Weights of a small contrastive audio-text model: text encoder width 128, trained on read English sentences (LibriTTS-R).
Rows from block 3 of the audio encoder, named by matrix and row number. Each number is 128 + 32 x the weight over its row's rms, rounded and kept within 0 to 255. All counts start at 0. After the name is the row's rms in percent of the matrix's.
# weight_ih_l0: GRU input weights (gates r, z, n stacked) (encoder.rnn.0.rnn.weight_ih_l0, 384x128), inputs 0-127
weight_ih_l0.164 107 [121 150  75 136 137 118 141  67 159  94 185 105 148 104 147 156 117 159 155 107 138  81 200 127 118 188  81 108 117 131 126  94 110 156 148 131 115  82 123 186 106 135 154 133 128  47 187 125 158 146 120 104 130  83 148  94 123 109 126  99 135 134  83 133 136  79  85 171 161 186 119  87 133 161  68 157 147  47 118 138  71  89 150 159 178 140 153 178 147 159 144 156  97  61 144 109 102 142 128 129  94 148 179 161 142 164 124  62  69 147  85 111 124 157 142  82 119 101 152 166 143 142 129 134 145 125 135 104]
weight_ih_l0.165 093 [149 113  77 116 162 159 123  99  69 118 154 147 108 123 179  90  88 176 141 130 103 162 149 137 147 143 166 124 122 101 120 136  96 160  89 132  66 130 150 163 127 123 118 110 153 142 109 137 140 144 107  92  85 108 164 106 115  73  96 196 108 112  81 100 153 137 173 104 167 138 129 149  84  87 116 179 137 150 135 107 170 177 109 112 124 129 102  85 161 100 110 147 113 146 100 193  80 161  82 137 168 129 105 209 106  93 116 102 127 173 179 127 199 145  79 128 110  94  90 155  86 162 120 223 130 119 132  69]
weight_ih_l0.166 107 [152 181 109  99 109 109 136 147 144 111 175 124  75 175 137 113 154  95 175 133 133 157  95 113  48 208 158  90 106 115  27 130 131 146 131 107  99 133 159 139  87  66 156 120 106  62  86 105  36 125  79 174 112 159 104 122 140  98 150 126  96 175 143 176 183 159  98 139 196 130 138 131 172 138 110 125 134 115 128 128 159 143 161 129 126 109 124 124 166  98 129 134  88 131 163 147  87 131 158 152 152 141 133 153 111 123 112  90  67 117 127 140 124 107 121 114 167 165 179 119 131 119 107  99 171 118 146 203]
weight_ih_l0.167 103 [159 127 154  89  90 152 150 112  97 182 161 172 144 119 162  85 158 136 110  93 105 158  77  81 117  74 150 146 136  92  67 152 136 162 169 123 129 108 191 121 138 157 112 124 180 169 138 128 147  82 117  63 152 143 155  54  97 148 105 136 131 151 122 123 108 108 146 172 121 127 143 128 110 138 124 115 133 152  32 160 162  97  83 123 123 135 104 149 108 120  95 168  87  99 131 106 178 115 167 116 149 106 115 101 175  95 127 160 155 203 165 158 121 104 162 130 180 136 132 120 101 145 195  85  74 125  62  77]
weight_ih_l0.168 091 [ 85 123 121 145 102 142 118 127 190  83  83 136  98 107 139 148 110 103 146 103  97 102 151 152 149 124 106 132 130 108 160 143 142 159 113 171  22 135 150 112 152 145 123 181 157 142 109 120 183 155 149 122  99 188 113 159 165 157 176 165 117  89 114 100 115 111 120 112 144 111  92 159 123 144 154 156 140 107 101 117 126 114 121  95 164 152 209 176  98  55 121 133  83 116 153  91 192 140  58 119 138 141 155 111  83 177 131  87 128 100 160 120  75 140 100 166 168  58 173 162 144  66 121 127  96 109 176  84]
weight_ih_l0.169 098 [118 224 122  76 135 160 162 111 142 190 145 121 127 108 102 138 182 151 159 145 153 139 102 106 162 136 167 146 223 117 167  94 110 166 156 160 136 103 146 129 130 136 156  47 177 142 104 132 116 111  86 118 114  98  87 125  90 114 118  99 101 117 103 153 150 147 111 112 115 105 133 107 143  81  99 117 152 131 187 108 103 185 138 122 115  90  89  74 151  74 127  60 129 125 114 135 164 136  44 120  98 103  71  83 148  95 146 121 169 174 143 159 117 188 155  95 123 166 118 145 126 153 152 149 101 171 150 165]
weight_ih_l0.170 102 [121 111 157 143 164 100 154 170 193 154 140 126 219 105 105 113 106 116 163 113 132  99 135 132 119 115 138 127 135 107  45 105 200 160 120 116 155  93 138 100  85 152 142 132 178 112 111 110 174 143 133 120 136 154 154  53 151 117 159 145 152  80 134 163 153 108  94 136 141 123 104 145 166  75 120 168 170 164  59 155  83 124 141  50 133 123 114  92 103 204 193 137 147 127 126 105 165  95 165  75 107  89 128 109 151 108 112 122  98 103 123 109 139 106 129 104  99  79 151 183  96  96 156 143  78 135  75 103]
weight_ih_l0.171 095 [121 188 149 106 179 187 167 127 138 150 173  84 146 110  90 111 124 126  76 119 101 123 140 116 161 139 167 142 111 118  80  97 105  90 179 193 131 121 162 104  92 161 168 115 106 117 107 137 147 129 130  91 124 114 133  90  64 147 143 130 117 126  99 113 110 178  88  99 133 108 137 154 139 100 107 105 204  82 113 143  87  95 182 111 125 122 133 104 115  94 107 128 196  79 179 176 132 121 130 146 172 154 130 163  98  86  57 181  88 126 173 200 180 102 115 116 125 117 102  79 183 140 169 149 166  99  93 140]
weight_ih_l0.172 094 [ 81 113  98 160  63 125 104 105 171  89 186 126 201  60 120 119 151 162  65 142 137 112 126 147 173 134 124 146 161 143  95 119  65 154 162 118  58 157 129 142 107  83 147  86 147 114 101 124 105 147 107 112 134 150 170 119  99  77 154 176 154 153 122 134 138 124 140  76 126 131 159 101  94  75  80 162 169 119  78 118 165 101 134  88 148 118 148 108 136 196 145 154  82 100  95 105 172 132 113 195 105 141 115 173 155 150  94 147  79  98 137 156 101 147 202 139 142 171 138 100 109 156 133 127 127 110 140 192]
weight_ih_l0.173 095 [149 139 160 152  69 100 158 138 140 164  71  80  98 104  73 133 103  88 115 147  83 149 139 159 186  97 127 127 127 143 136 165 122  56 160 132 165 128 152 154 201 124 136 155  42 133 130 143 127 128 158  97 171  98 129 129 111 107 102 157  93 130  98 162 131  99 127 143 112 150 124 129 152 172 134 113 132  96 125 128  67 167 174 105  91 154 109 136 161 125 121  98 135 110 139  82 151 121 138 132  72  82 160  78 163 175 144 115 113 207 156  85 129 145 140 144 199 139 139 185 112  91 160 148  67  57 129 180]
weight_ih_l0.174 107 [147 164 148 124 102 132 132  88  59 175  49 171 157 165 152 145 180  96 145  92 124  98 176 141 126 191  83 138 120  68 128 127 135 143 126 146 162 136 149 160 189 180  90 187 138 148  90 144 128  86 110 100 165 102 128 136 139 106 162 200  72 124 112 105 146  86  83 145 116 141 173 111 121 140  76 130 135 172  68 126 114 115  79 136 142  70 170 148 105 137 107 191 133 101 173  91 138 141 153 106 111 134 127 128 101  96 125 160  87 129  90 125 136 192 161  61 134 132 119 137 122 146 152 100 110  86  74 127]
weight_ih_l0.175 097 [132 153 145 116 168 121  87 129 144 125 127 118 144 110  84 164 128 140 162 163 135  63 115 150 123 136 154 131 122  42 134 135 111 181 148 135 152 146  60 148 196 146 128  82 171 158 139 166 126 164  82 111 163 127 186  58 117 115 135  94 104 125 126 108 111 102 180 117 172  88 216 107 107 156 149  99 157 161 128  90 165  86 140  81 139  79 137 136 124 129 127  99 123 129 110 122 158  92  98 167 120 114  91 103 102 123 116 159 123 186 150 164 119 161 176 138 106 134  38 127 149 147 171  58 175 101  76 133]
weight_ih_l0.176 098 [138  87 122 147 116 210  83 131 160  98  94 123 164 122 122 106 131 156 143 142 106 102 160  27 125 121 140 155 160  86  95 165 155 120  99 143 103 100 142 154 154 137 169 180 151 137 121  89 148 163 107  84 121 116  97 123 165 121 133 111  95 111 155 170 169 143 117 191 144 213 112 151 177 101 103 119 173 122 133 133  53  71 161 161  94 103  91 168 204 121 106 100 129  75 149 160 124 127 143 116 143 144 134 141  85  86 158 156 133  91  81 135  98 128  64  99 173 161 109  66 127 165 136 125 109 134 153 115]
weight_ih_l0.177 098 [116  40 175  92 155 174 175  95 121 161  55 115  65 131 148 130 150 108 132  97 107 137 192 156 157  73  77 154 102 108  82 128 146 151 172  95 118 143 121 197 131 142 167 147 108  80 181 132 147  99 113 111 118 106 160  89 100 100 111 133 119 103 161 140 134 107  94 212 185 182 106  99 127 122  75 128 118 149 134 121 122 164  95 118 137 160 114 160 111 129 155 114 116 156  94 128 106 155 118 130 133 141 150  92 120  81 166  92 121  84 154 109 155 142 126 155 199 148 125 125  57 169 178 149 143 171  87 136]
weight_ih_l0.178 106 [121 114 182 122 113 123  91 108  91 105  95 144 136 191 108 153 113 147 108 131  82 128 139 119 142 145  85  95 131 101 114 147 129 104 184 153 143 155  57 111 145 175  69  60 150  75  86 164 183 166  99 158 216 135 142 142  77 146  87 148 127 170 176  93 147 131 109  94 147 141  58 138 115  95 100 151 144 144 131 165 180 128 129 110  96 128 127  80 147 139 153 115 125 103  93 142 129 110 164 135 186 106 181 109 130 157 162 186 159 166 151 112 105 118 116 103  40 158 152  86  71 142 154 140 162 111 143 132]
weight_ih_l0.179 103 [ 58 118 147 156 111 123 141 110 155 177  56 103 165 133  75 126 125 212 127 112 173 109 166 110 177 120  92 150  80 147 112  85  90 142 168 115  81 135  98 186 190 117 132 155 178  83 120 141 204 121 126 117 113 164 140 202 174 103 135 147 109 123 165 116 117 116 172 126 172 145  90 141  99 109  86 130 192  87  95  99 148 127 109  64 151 126 144 109 163 139 130  99 158 111  70 143 129 135 122 127 126 141 118 144 126 108 144 147  59  98 125 103 105 115 111 130 134  47 127 163 115 171 172 145 159 106 103 132]
weight_ih_l0.180 116 [134 179 150 117 165  98 174 151 162 128  83 123 194  92 136  88 101 116 126 133 125 141 149 133 155 112 142 139 166 168 153  74 135 140 135  83 129  63 121 129 141 105 151 104 146 147 106 127  94 127  66 133 118  84 106 164 140 168 129 151  91 123 148  64 139  96 167 103 138  95  68 109 163 115 139 133 137  62 183 163  90 158  83  98 111 114 186 184 112 149 139 117 134 132  95  79  82 146 136 184 166 136 145 118 141  98 123  92 145 179 136 159 160 108  87 189 111  58 129  71 207 137 122 155  82 166 150  95]
weight_ih_l0.181 106 [168 158 141 115 107  96 132 126  88 155 131 102 119 210 119 116  76  64 143  83 101 119 124  91 178  95 110 111 165  86 126 174  79  94 113 126 138 110  50  54 164 147 102 102 176  86 120 102 110  84 146 105 131 120 114 170 123 103 164 144 143 106  89 193 132 127  67 129 136 157 157 143 150 190 147 194 107 109 110 155 135 105 118 120 143  94 168 169 133 112 136 137 122 185 100 126 185 115 147 156 163 181 102  92 192 138 141 117 135 133 182  99 125  70 116  81 171  86 137 111 172 120 150 114 138 119 135 148]
weight_ih_l0.182 108 [165  82 119  85 104 115 127 108 133 102 107  76  69  98 157 128 132 196 167 157  89 168 143 126 142 174 151 133 118  65 116 154 126  90 148 193 133 106 158 167 125 177 133 136  98 188 100 129 138 123 103 120  88 119  83 145 165 132 116 135 123 162 128 121  99 143 107 151  94 149 143 127 133 109 103 139 117 116  70 160 110 149 147 161  52 130 147 138 114 164 116 142 153 132 208  48  75 118  80 157 140 109  85  99 128 167  84 124 138 115 195 127  62 139 121 139  86 125 192 128 140 197  94 192 148 114 107 145]
weight_ih_l0.183 101 [137 121 107  55 150 137 176  68 171 113 121 127 116 147 135  68 118 139 139 138  42 167 102 117  80 112  93 104 167  84  97 142 181 103  96 135 133 101 123 120 120 162 146 136 170 104 193 103 114 169 177 151 126 142 130 161 128 137 106  41 159 166  95 144 121 116  70  94 108 104 170 112 116 146  47 140 178 124 162 102 119 129 154 120  95 104 142  77 149  81 166 140 141 105 102 159 139 152 182  94  96 143 136  93  88 179 141 168 177 146 201 141 158 134 167 124 158 126 139 131 149 133 163 140 122  96  82 139]
weight_ih_l0.184 106 [178 141 146 123  83 169  96  51 125 182 128  86 147 103 161 146 152 123 121 108 117 123 105 146 106 105 172 111 112 127 117 113 104 147 180 105 147  94 126 214 133 137 173 207 136 124 201  82 168 120 108 105  94 116 180 129  85  67 144 133 144 161 150 119 110 145  88 181  97 124 138 109 122  82 121  99 149 128 100 141  98 162 114 137 103 157 137  81 115 120 182 116 110 107 122 145 119 106  89 153 123  52  94 126 109 193 101 127 112 160 213 106 153 108 123 148 179  92 197 182 116 115 119 139 152 112  98 102]
weight_ih_l0.185 109 [163 114 165 142 122  99 122 127 105  94 125  69 191 101 137  99 133 114 144  82 126 111 122 184 122  74 129 147 180 139 147  92  55 145 138 108 103 187 138 164 154 151 139 142 150 112 110 116 110  72 107  83 118 137 169 111 107 110 129  99 137 159 126 109 117 182 112 176 157 103 121  71 117 131  97 152 138 127 103  97 145 108 150 145 102 145 161 123 115 154  71 158 109 122 137 167 217  46  83 144 131 194 132 138 106  67 107 189 105 174 169 126 101 170  73  83 164 154 139  94 171  91 169 149 103 138  90 152]
weight_ih_l0.186 100 [140  59 180  79 125 166  98 107 180 123 128 188 159 112  93 123 142 168 163 140 164 183 103 174 168 171 116  74 144 114 138 132 159 110 167  86 150 114 132 147 145 125 161 159 180 114 174  94 128 123  49 116 121 109  61 189 103 124 111 106 135 128  98 143 134 136  97 194 127 111  75 102 138 126 135 175 167  72 106  97 100 102 160 162 112  67 134 165 193 112 174 143  82 160 132 120 103 112 111 108 142 159 143  96 150 107 149 149  70 160 126 112 114 166 149 110 112 130 129 150 125 139  86 134  58 111  76 138]
weight_ih_l0.187 105 [140 112 118 129 117 190 144 119 141 143 167 157 128  46 175  95 125 168 150 155  91 174 148 163 141  94 130 133 156 142  60 135  90  87 158 114 138 156  97 126 148 156 155  91  95 122 114 148  74  94 137 125 114 133 174 143 118 130 109  73  64  92 154 117 122 117 104  91 120  83 107 151 107  86 139 132 128 158 159 122  94  52 165 140 108 104 185 130 140 100 138 140 120  64 183 138 123 143 123 194 114 193  79 116 120 160 142 121  98 150  96 148 103  94 103 112 168 183 126 114  66 118 151 117 209 109  95 197]
weight_ih_l0.188 114 [ 93  66 140 116 151  79  74  89 157 126 141 153 151 106  80 137 103  98 126 100 117 123 119 177 111 199 155 109 129 168 125 172 135 139 161 189 163 101  89 162 202 133 133 137 145 130 147 120  66 107 224 163 139  89  80 129 121 112 169  69 118 160 148 136 169 158  80 103  84 126  81 108 138 140  99 120 137 117 183  97 156  80 171 158  87 131 124 122 112 135 173  82 156 129 102  61 141 123 163  90 195 100  97  99 105 136 116 134 158 145 130 137  87 140 159 116 138 141  57 157 143 156 114 138 103 143 132 145]
weight_ih_l0.189 095 [139 124 160 131 120 106 123 138 116 132 122 116 144 127 108 113  70 149 107 150 140 177 135 106 123 120 106  86 127 188 129  70 119 107 196  84 118 130 143 125 144  93 147  92 151 127 112 194 194 147 137 135  74  73 109 107 170 133 148  93  60 117 148  74 134 158 122 130 142 148 172 138 173 137 118 138 165 136  58 135  84 112 143 162 120 106 103  83 170  93  77 106 129 140 122 174 168 155  90 108  98 179  58 122 118 124 147  87 105 148  59 151 178  93 131  96 149 168 192  64 121 168 173 169 136 146 171 163]
weight_ih_l0.190 095 [ 80 173 154 145 151  42 193  97 125 150 117  67 143  74 151 194 177 149 196 160 179 132 132 122  88 147  73 112 156  94 102 110 107 131 142 105  94  87 154 143  88 110  97 128 171  99  98 147 136 111 127  68 150 139  84 134 181  97 113 150  93 124 156 121 161 121 101 105 105 102 104 136 107 150  87  69 183 165  75 170 130 146 202 153 167 152 139 153 113 121 147 128 148  98 116 103 146  68 131 192 133 179 127 153 110 133 149 117 103 110  95 113 116 144 151 129 121 142  93 114  80 129 180 150 109 166 147 131]
weight_ih_l0.191 101 [ 89 118 178 110  94 151 165 158 135  74 214 155 143  96 148 115 137 106 146  83  75 104 167 137  91 112 110 121 130 118 157 114  71 142 116 179 141  80 129 215 137 151 145  96 142 131  77 149 146 108  73  67  78 153 119 122 129 157  76 115 152 107  99 173 136 120  93 115 174 153 144 129 108 130  63 176 103 122 125 140 113 131 151 174 153 163 132 129  86 126 139 178 122  97 161 164 108 115 164  95  91 174 151 153  82 129 136 173 140  90 149 114  80  77 107 131 116 207 130 149 125 125 163  84 101 167 134 180]
weight_ih_l0.192 112 [190  85 121 167 130 129 117 139  93 165 136 140 152 138 159 102 149 150 101  98 172 165 111  86 115 128 110  67 131 150 185  86 145 109 120 142 153  91  84 156  81 139 128 145  94  79 142 166 109 154 117  92  76 111 128 146  97 105 184 158 114 133 159 138  88  75  83 122 142 140 140  93  59 103  88 160 137 144  92 205 146 107 159  69 130 208 175 138 128  57 197 135  89 135 131 162  68 161 151 119 125 125 138 133 140 150 105 170 152 112 160 134 151  82 111 189 121 141 104  88  86 105 132 129 174 125 107 139]
weight_ih_l0.193 107 [130 149  97 185 146 113  99 146 159 148 149 122  86 141 132 170 122  61 109 178 171 192 136 117 171 143  91  82 110 117 166 124  73 125 127 142 134 130 123 102 121 113 169 203 154 181 177 102  98 109 148 103 114  80 117 108 136 164 140  78 153 167 125 169 136  98 152 135 140 114  90  67 170 132 144 158 164 184 145 149 161  78 110 134  97  63 187 171 108 117  95 133 106 131 202 139 152 116 123  90 165 124 126 113  62 150  94  97  99 163  96 145 144 105  71 135 119 124 115 143  74 151 109 102  84 182 125  93]
weight_ih_l0.194 090 [144 140 112 181 143 201 154 163 132  64 169 128 147 164 127 137 163 142  65 134 166 117 185 117 194  94 135 152  62  88 162 190 124  80 119 149  77 120 156  79 113 131  97 156 111 148  41 185 126 124 111 127  99 102 158  97 156 144 118 103 112 146 110  99 134  93 106 130 138 182 165 146 112 136 120 162 130 104  83 151 130 168 106 114 136 192 132 141 108 106 144 120 119 141 142 136  97 181 119 131 124 100 145  64 108 114 157 185 152 104 160  47  95 115  96 138  78 184  86 148 174 130 100 141 105 127 130 105]
weight_ih_l0.195 097 [104  70  97 207 153  92 180 110 129 170 174 119 126 131 152 184  95 117 140 133 118 133  95  76  94 182 160  70 137 117 172 168  73 131  62 159 112 145 137 106 133 143 130 129 138 132 139 125  99 125 159 162  79 152 157 121 139 163 101 111 202 125  83 147  96 141 143 120  99  78  93 100 115 203 156  82 133 131 113 150 133 124 147 116 148 169 149 108 122  99 130 111  97 121 116 171 120 167 139  92 182 134 190 117 134 160 154 132 132  24 138  90 178 106  68 129 104 125 174 128 114  97 132 114  78 161 153 121]
weight_ih_l0.196 092 [119 111 114 168 106 147 200 127  79 143 144 105 108 146 174 107 172 172 149 171 107  92  93 120 192  98 146 142 109 117 105 121 135 180 140 181 138  49 140 198 113 115  87 142 105 167 110 161 124 127  98 132 118 152 136 184  73 100 172 107 147 109 114 123 101 165 181  87 126 169 119 128 112 161 100 114 101 149 127 156 121  11 119  10 138 138 127 110 128 152 118  78 173 148 135  96 161 151  84 156 117 139 129 117 102 120 160 130 102 116 178  98  99 117 166 153 138  91 119 118 128 124 140  95 159 146 121 142]
weight_ih_l0.197 098 [188  99 132  59  77 116  80 139 106 104 104 119 135 123 141 103 117 110 122 105 144 114  90 180 122 147 105 124  52 130 174 152 131 129  76 186 128 153 195 162 132 201 114 155  79 148 138 161  87 118 117 168 161 143 136 131  79 129 190 108 154 192 178  80  82 147 108 108 106 132 127 190  96  97 107 105 170 154 121 133 125  96 116 144  67 204 139 104 110 159 154 162  96 162 147 145 102  70 116 120  82 119  96 156 107 128 143 152  94 142 116 149  92 154 104 110 174 192 120 153  92 139 134 139 155 119  92 124]
weight_ih_l0.198 110 [206 135 222 161 112 100 129  86 100 127 107 109 128  93 160 126 118 128 108 102 128 125 114 134 100 130 148  98 130  93 111  84  95  92 112 121  79 196 168 143 170 161 139 117 123 197 122 112 112 138 129 112 128 122 138  97 141 128 110 128  76 129  88 151 139 126 207 115 141 103 138 175 115 162 121 246 130 186 101 137 139  73  66 103 120 126 173 106 127 111  88 118 135 116 119 119 128 181 108 125 118 134 149  60 134 109 103 157 132  96 170 141  88 126 116 178 218 108 148  96 124 167  87 143 116 158 121 162]
weight_ih_l0.199 107 [181 160 168 144 133 130 199 127  59 158 141  95 150 135 136  83 157 163 112 123 109 170 168 135 110 146 119  84  50  34 116 114 122 144 149 142 134 154 125 138 120 166 144 107 145  90  82 163 125 114 152  37 136 142 162 108  99  49  98 110  96 152 175 128 187 149 127 142  68 181  94 100  83  84 173 135 186 125 141 128 109 148  74 105 124 167 162 149 185 143 138 121 115  88 133 143 109 122 153 102 111 167  91 115 133 112 175 164 103 133 113  98  97 133 110 110 172 130  95 159  94 120 143 131 107 132  94 146]
weight_ih_l0.200 094 [161 134 138 125 123 146 168 159 160  81  70  91 128 109 157  83  67 113 106  54 161 105 162 181 163  84 102  90 137 104 123 122 115 146 124 123  89 150 101 131 153 148 129 149 134 121 124  89 135  85 129 198 121 170  81 123 126 183 148  81  75 138 125 112 122 208 110 117 179 127 157 137 148 151 181  69 150 161  88 112 148 160 142 144 138 133 188 152 154 125  84 177 118 170 143 142 134 174 146 111 164 160 153 112  82 151 124 171 118 108 121  59 147 101  84  77 136 100 113  87 124 170  90 103 161  65 156 121]
weight_ih_l0.201 108 [138  92  98 129 151 121  94 198 118 185 113 149 160  91 129 116 103 135  69 157 144 126 117 110 125 106  91 143 123 110 164 101 143 146 166 170 213 127 118 113 120 116 128  86 148  84 185  93 140 158 168 118  24  86 151  70 126  85  91 188 128 117 146 135 106 136 162 148 113 149  87 168  92 137  94 104  96 201 133 142 222 101 117 154  84 110 140 114 140 169 151 130 178 112 170  82 142 138 157 131 135 146  91  92 130  96 116 116  95 120 158 147 117  89 150 112  95 128 161 153  96 152 140 151  57 110 115 140]
weight_ih_l0.202 102 [125 122 136 105 119 113 207 113 132 132 109 160  68  89 130  61 102 134 123 171 142 169 142 117 153 210 165 148 131 144 104  67 131 151 179 127  89 118 124 162  85 144 175 160  99  76  77 114 129 152 138 106 124 146 114  84  92 147 177 173 219 152 135 162 121 131 125 104 117  93 105 123 116 127  98 181 133  64 103 130  65  49 190 154 143 144 151  94 130 118 115 126 151  89 112 170  96  85 159 124 132 157  80 114 159 132 109 127 113 174 124 135 132 139 150 114 135 142  83 150 119 148  82 131 129  93  52 146]
weight_ih_l0.203 096 [ 81 143  86 115 103 144 113 150 115 137 111 128 117 132 185 140 187 108 190 143 133 122 154 144 142 125 133 144 149  99 125 104 131 114 100 123 120 146 153  50 139 110 151 107 125 124 134 143 105  91 135 153 114 128 122  76 163 119 142 208  78  84  80  66 139 201 112 175 168 100 195 158 107 181 163 131 123 156 178 108 128 118 116 161 129 113 120  70 104 122 143  90 188 161 145 118 111 162 142 135  83  64 177 174 133 128  65 110  41  88 143 121 134 129 124 162  80 134 140 144 207 100 124 134  98 136 162 113]
weight_ih_l0.204 090 [142 136 119 161  80 150 111 104  98 173 136 143 176  76 138 112 168  80 112 170 114  92  96 131 124 115 100  86 141 109  73 188 139  91 137 129 112  82 126 169  77 128 116 128 143 121 148  88 138 101 125 174 110 107  99 148  72  87 121 144 109 199 116 230  81 112 101 111  68 145  90 171 121 145 117  97 167 162 137 190 106 129 123 203  84  61  95 132 119 172 117  74 107 118 165 163 114 130 110 114 123 165 137 143 165 169 178  86 139 148 135 151 180 125 175 126 114 135 144 103 134 123 118 124  80 170 135 156]
weight_ih_l0.205 112 [154 180  74 103 159 116 145 126 175 121 136 127 175 171 172  94 128 140 116 185 142  87 160 104  79 173 129 150 157 104 125 168 154 119 143 105 173 136 131 153 143 104 187  82 128  69 148 162 108  69  70 207 112  96 131 115 116 106 137  92 133 138  97  93 135  58  62 182 124 123 108  73 136 162 135  83 121 133 133 121 164 148 160 125 181 128 156 124 180 138 190 128 122 134 159 114 127 101 133  46 148 136  79 148 107 121 163  89  87  99 169 125 148 117 109 112 105  64  75 175 122 122 115 129 119 141 130 148]
weight_ih_l0.206 105 [101 111 121 108  48 130 129  93 181 207 163 136 141 122 118 103  90 132 127 116 145 126 164 139 146 136 170  94 151  84 135 125 156 134 194 166 171 183 152 143 108  88 117 149 104 116  75 178 132  88 120 189 126  96 155  89 124 138  93  99 108 140  76  96 105 206 153 104 140  96 186 102 170 139 101  88 172 150 198  77  96 103 125 164 111  85 137 112 108 137 107 114 150 123 127  77 176 172 113 103  75 145 128 125 121 139 166 163 142 115 144  98 118 157 105 105 156 181 167 126  76 137 107 144 164 110  66 119]
weight_ih_l0.207 108 [131 187  89 100 163 150 157 149 146 157 145 151 173 146 174  86 130 180 159 179 139 161 160 122 144  67  79 138 109 142 149 107  90 115 105 147 150  59 153 103  79 167 166 150 103 152 120 122 123 131 135 150  76  88 148 153 151 110 142  62  99 147 115  85  86 153 150 112  87 116 178  82 153 104 108 158 117 160 104 119 177 166 129  76  89  88  78 122 154 176 120 155 146 173 107 156  61 140 100  80 170 114  72 144 123 125  95 105 113 114 197 131 135 115 160  93 161 147 113 128  75 101 193 112 137 135  97 149]
weight_ih_l0.208 114 [141  54 116 113 108  86  77 115 172 137 152 140 129 141 137 117 101  88 155  88 167 173  59  96 124 165 153  94 141  71 157 134 104 122 172 151 130 146 141  92 148 202 197 127 120 154 202 128 128 144  87 144 124 140  97 176 166 136 150 146 145 138  67 130 103 187 126 121 128 159  92 117 143 121 106 139  74 154 109 165 119 141 124 164 104 119  82 132  92 177  60 152 122  84 195 139 104 130 117 111 135 103 101 122 180 124  99 117 138 150 128 116 134  92 191  86 124 119 133  81 127 210 115 139  64 152 153 106]
weight_ih_l0.209 116 [ 98  85 113  98 162 131 145 154 116 150  82 154 107 103 145 151 107 125 135 129  77 115 112 103 128  48 142 117 119  99 155 127 116 113 160  96 128 144 131 180 148 165 121 103 115 145 132 127 174 145  78 101 123 215 210 179 116 195 165 159 117 126 122 115 163 143 159 167 112 141  87 172 127 117 107 167  99 185  83 113 100 168 155  76 105 158 168  90 156 110 120 122 118  83 101  51 121 107 146 129 136 157  94  78 185 125 131 140 156  76 139  61 157 153  97 104 121  77 109 168 106 155 155  94 156 151 182 155]
weight_ih_l0.210 100 [144 129 141 117 123  83  92 122 116 128  59 130 187  89  92 114 157 108  96  70 143 131 135 199 124  81 116 152 120  88  90 138 117 189 202 118 180 196 163 129 140  68 124 115 109  73 149 118 130 150 163 100 105 134 163 106  97  92 122  86 147 174 103 116 133 170 163 130 158 195 105  97 153 153 144 107 131 132  80  96 145 167 118 118 148  69  97 105 145 125 203  77 113 152 108 106 132 131 187 188 109 107 135 143 209 105 152 130 153  98 125 126 156 103 100  98 160 118 161 113 138 106 157 126  88 100 134 156]
weight_ih_l0.211 102 [143 113 107 121 117 101 137  93 181 102 149 139 123  94 109 133 136 162 117 158  53 175 132 127 132 156 166  82 141 161  44 139 142 140 108 141 111  87  87 152 156 148 146 108 106  37 166 128 119 144 146 169 130 190  99 149  77  95 132 135 166  93 107 117  64 148  98 148 145 131  88 140  89 104 161  96  75 168  86 136 108 108 103 106 182 183 117 105 144 129 181 186  73 112 126 141 102 132 167 119 185  56 153 134 114  90  83 142 141 158 122 150 131 156 149 118 117 126 127 180  88 207 164 120 126 148 149 135]
weight_ih_l0.212 109 [146 176  70 123 105 115 147 102 122  92 120 161 142 158 182 112 148 146 122 126 133 147 139  79 128 131  81 178 159  95 116 163 111 112 128  94 151  90 225 166 142 142 120 211 104 157 162  91 139 134 162 133 124 136 182 139 120 119 145 121  68  87 175 139 113 137 144 161 181 116 120  93 193  87  89  86 129 141 141  89 145 136 142 120 140 140 102 179  49 135 162  88  99 141  58  98 115 135 135 122 137 129 108 168  82  95 168 156 124 156 102 191 150  92 125 134  74 100 171 131 104 133  81  73 117 123 129  74]
weight_ih_l0.213 086 [117 135 104 135 142 132 152 104  87 155 149 155 115 135 148 143 125 160 123 142 143 102  50  66 184 143  56 143 131 154  86 106 133 167 142 157 146 105 159 121 128 104  98 161 126 120 173  93 122 172 125 142 134 128  94 176 173  72 116 107 180  78 131 158 104 106 198  76 153 125 155 147 170 163 167 164 138 132  99 130 159 125 145  59 139  87 222 123  99 122 131 156 144 117 121  71 103 140  93  73  31 117 128 155 190 126 135 123 128 107 154 123 140 177  76  95  90 107 111 119 126 148 123 123 141 113  92 180]
weight_ih_l0.214 106 [122 146 146 148  81 115  82 125 164 118 135  97 133 178 132 166 129 107  67 160 178 138 120 147 133 103  69 133 141  66 125 135 137 129  98  91  94 128 151 121 136 160 122 115 151 194 171 184 148  80 175  64 119 120 168 125 162 169 132 123 143 182 133 180 122 105 114 101 145 189 154  76 113  96 180 115 127 128 166 149 139 101 153 145 107  95 154 179 173 107 193 147  93 133 101  98 111 112  99  99 137 141 181  81 156 137  59 140 159 109 104 101 148  98  68  85  98  90  89  58 137 142 112 151  94 170 113 154]
weight_ih_l0.215 102 [131 126  97 150  74  57 105  86  67 117 119  89 105 137  89 161 133 131 161 151 154  84 130 162 174 131 127 177 138 120 163 102 117 121 147 147 161 121  97 153 141 142 139 110 216 117 168  96 112 173 120 120  83 116  93 204 186 127 127 130 197 108 145 118 132 202 141 133 141  94 139 148  85 148  98 141 170  97 103 131 120 125 116 142 173 123 102 137 108  73  92 128 102 144 100 114  39 127 162  56 168 138 126 135 105 100 147 120 150 126 165 111 148 154 172  97 168 116 105 125 153 128 188 165 125  75 142 195]
weight_ih_l0.216 098 [145 135 138 118  73 120  84 189 181 195 117 152  99 183 116 111 141 146  93 123  83 128 161 100 112 131  99 126 168 180 175 182 174 105 127 135 162  97 114  94 148 155 139  99 100 148  95 111 174  94 100 111 121 168 139 104  95 113  86  77 126 169 141 149  66 107 114 169 186 127 116  93 138  95 142 129 174 146  85 229 118 139 143 106 126 125  97 131  98 124 147  74 128 100  91 151 129 137  86 165  95 182 161 168  82 132 134 145 136 131  82 133 127 140 112 120 184  93 102  98  95 114 173 175  88  84 171 112]
weight_ih_l0.217 092 [146  74 206 124 102 105  36 158 149 114 127 155 129 101 133  36 151 106 206 106 121 124 115 180  76 124 144 144 139 147 121 113 181 150 140 123  68 148 112 113 134 106 183 140 129 134  98 123 100 112  96 136  81 169 121 196 126 131 102  82 155 106 106 141 130 155 151 121 135 146 108 136 117 156 168 188  92 145 165 123 114 101 119 204 113 113  97 139 134 108 131  91 143  96 119 121 163 146  83 142 166  75 151  62 141 145 132 131 117 191  97 152 119 206 130 143 162 164 101  92 146 105 130 104 107  73 145 127]
weight_ih_l0.218 109 [161 127 110 110 129 154  73 104  54 145 107 165  72 108 134 118 133 116 104 111 175 162  83 144 195 197 100 104 159  79 160 173 123 147 101 149 108 125 169 109  93 120 158 122 121 169  93 147 147 143 101 122 102 125 170  98 112 123 116 196 184 144 131 108  77 119 123 134 137 144 152 120 125 102  73 109 128 135 173 125 144 132 111  83 196 117  94 110 100 100 150 139 161 113 122 196 209 138 128 146 132 187  84  92  97 152 134 117 151  67 112 118  52 106 125  77 118  82 148 190 143 143 107 111 118 168 159 161]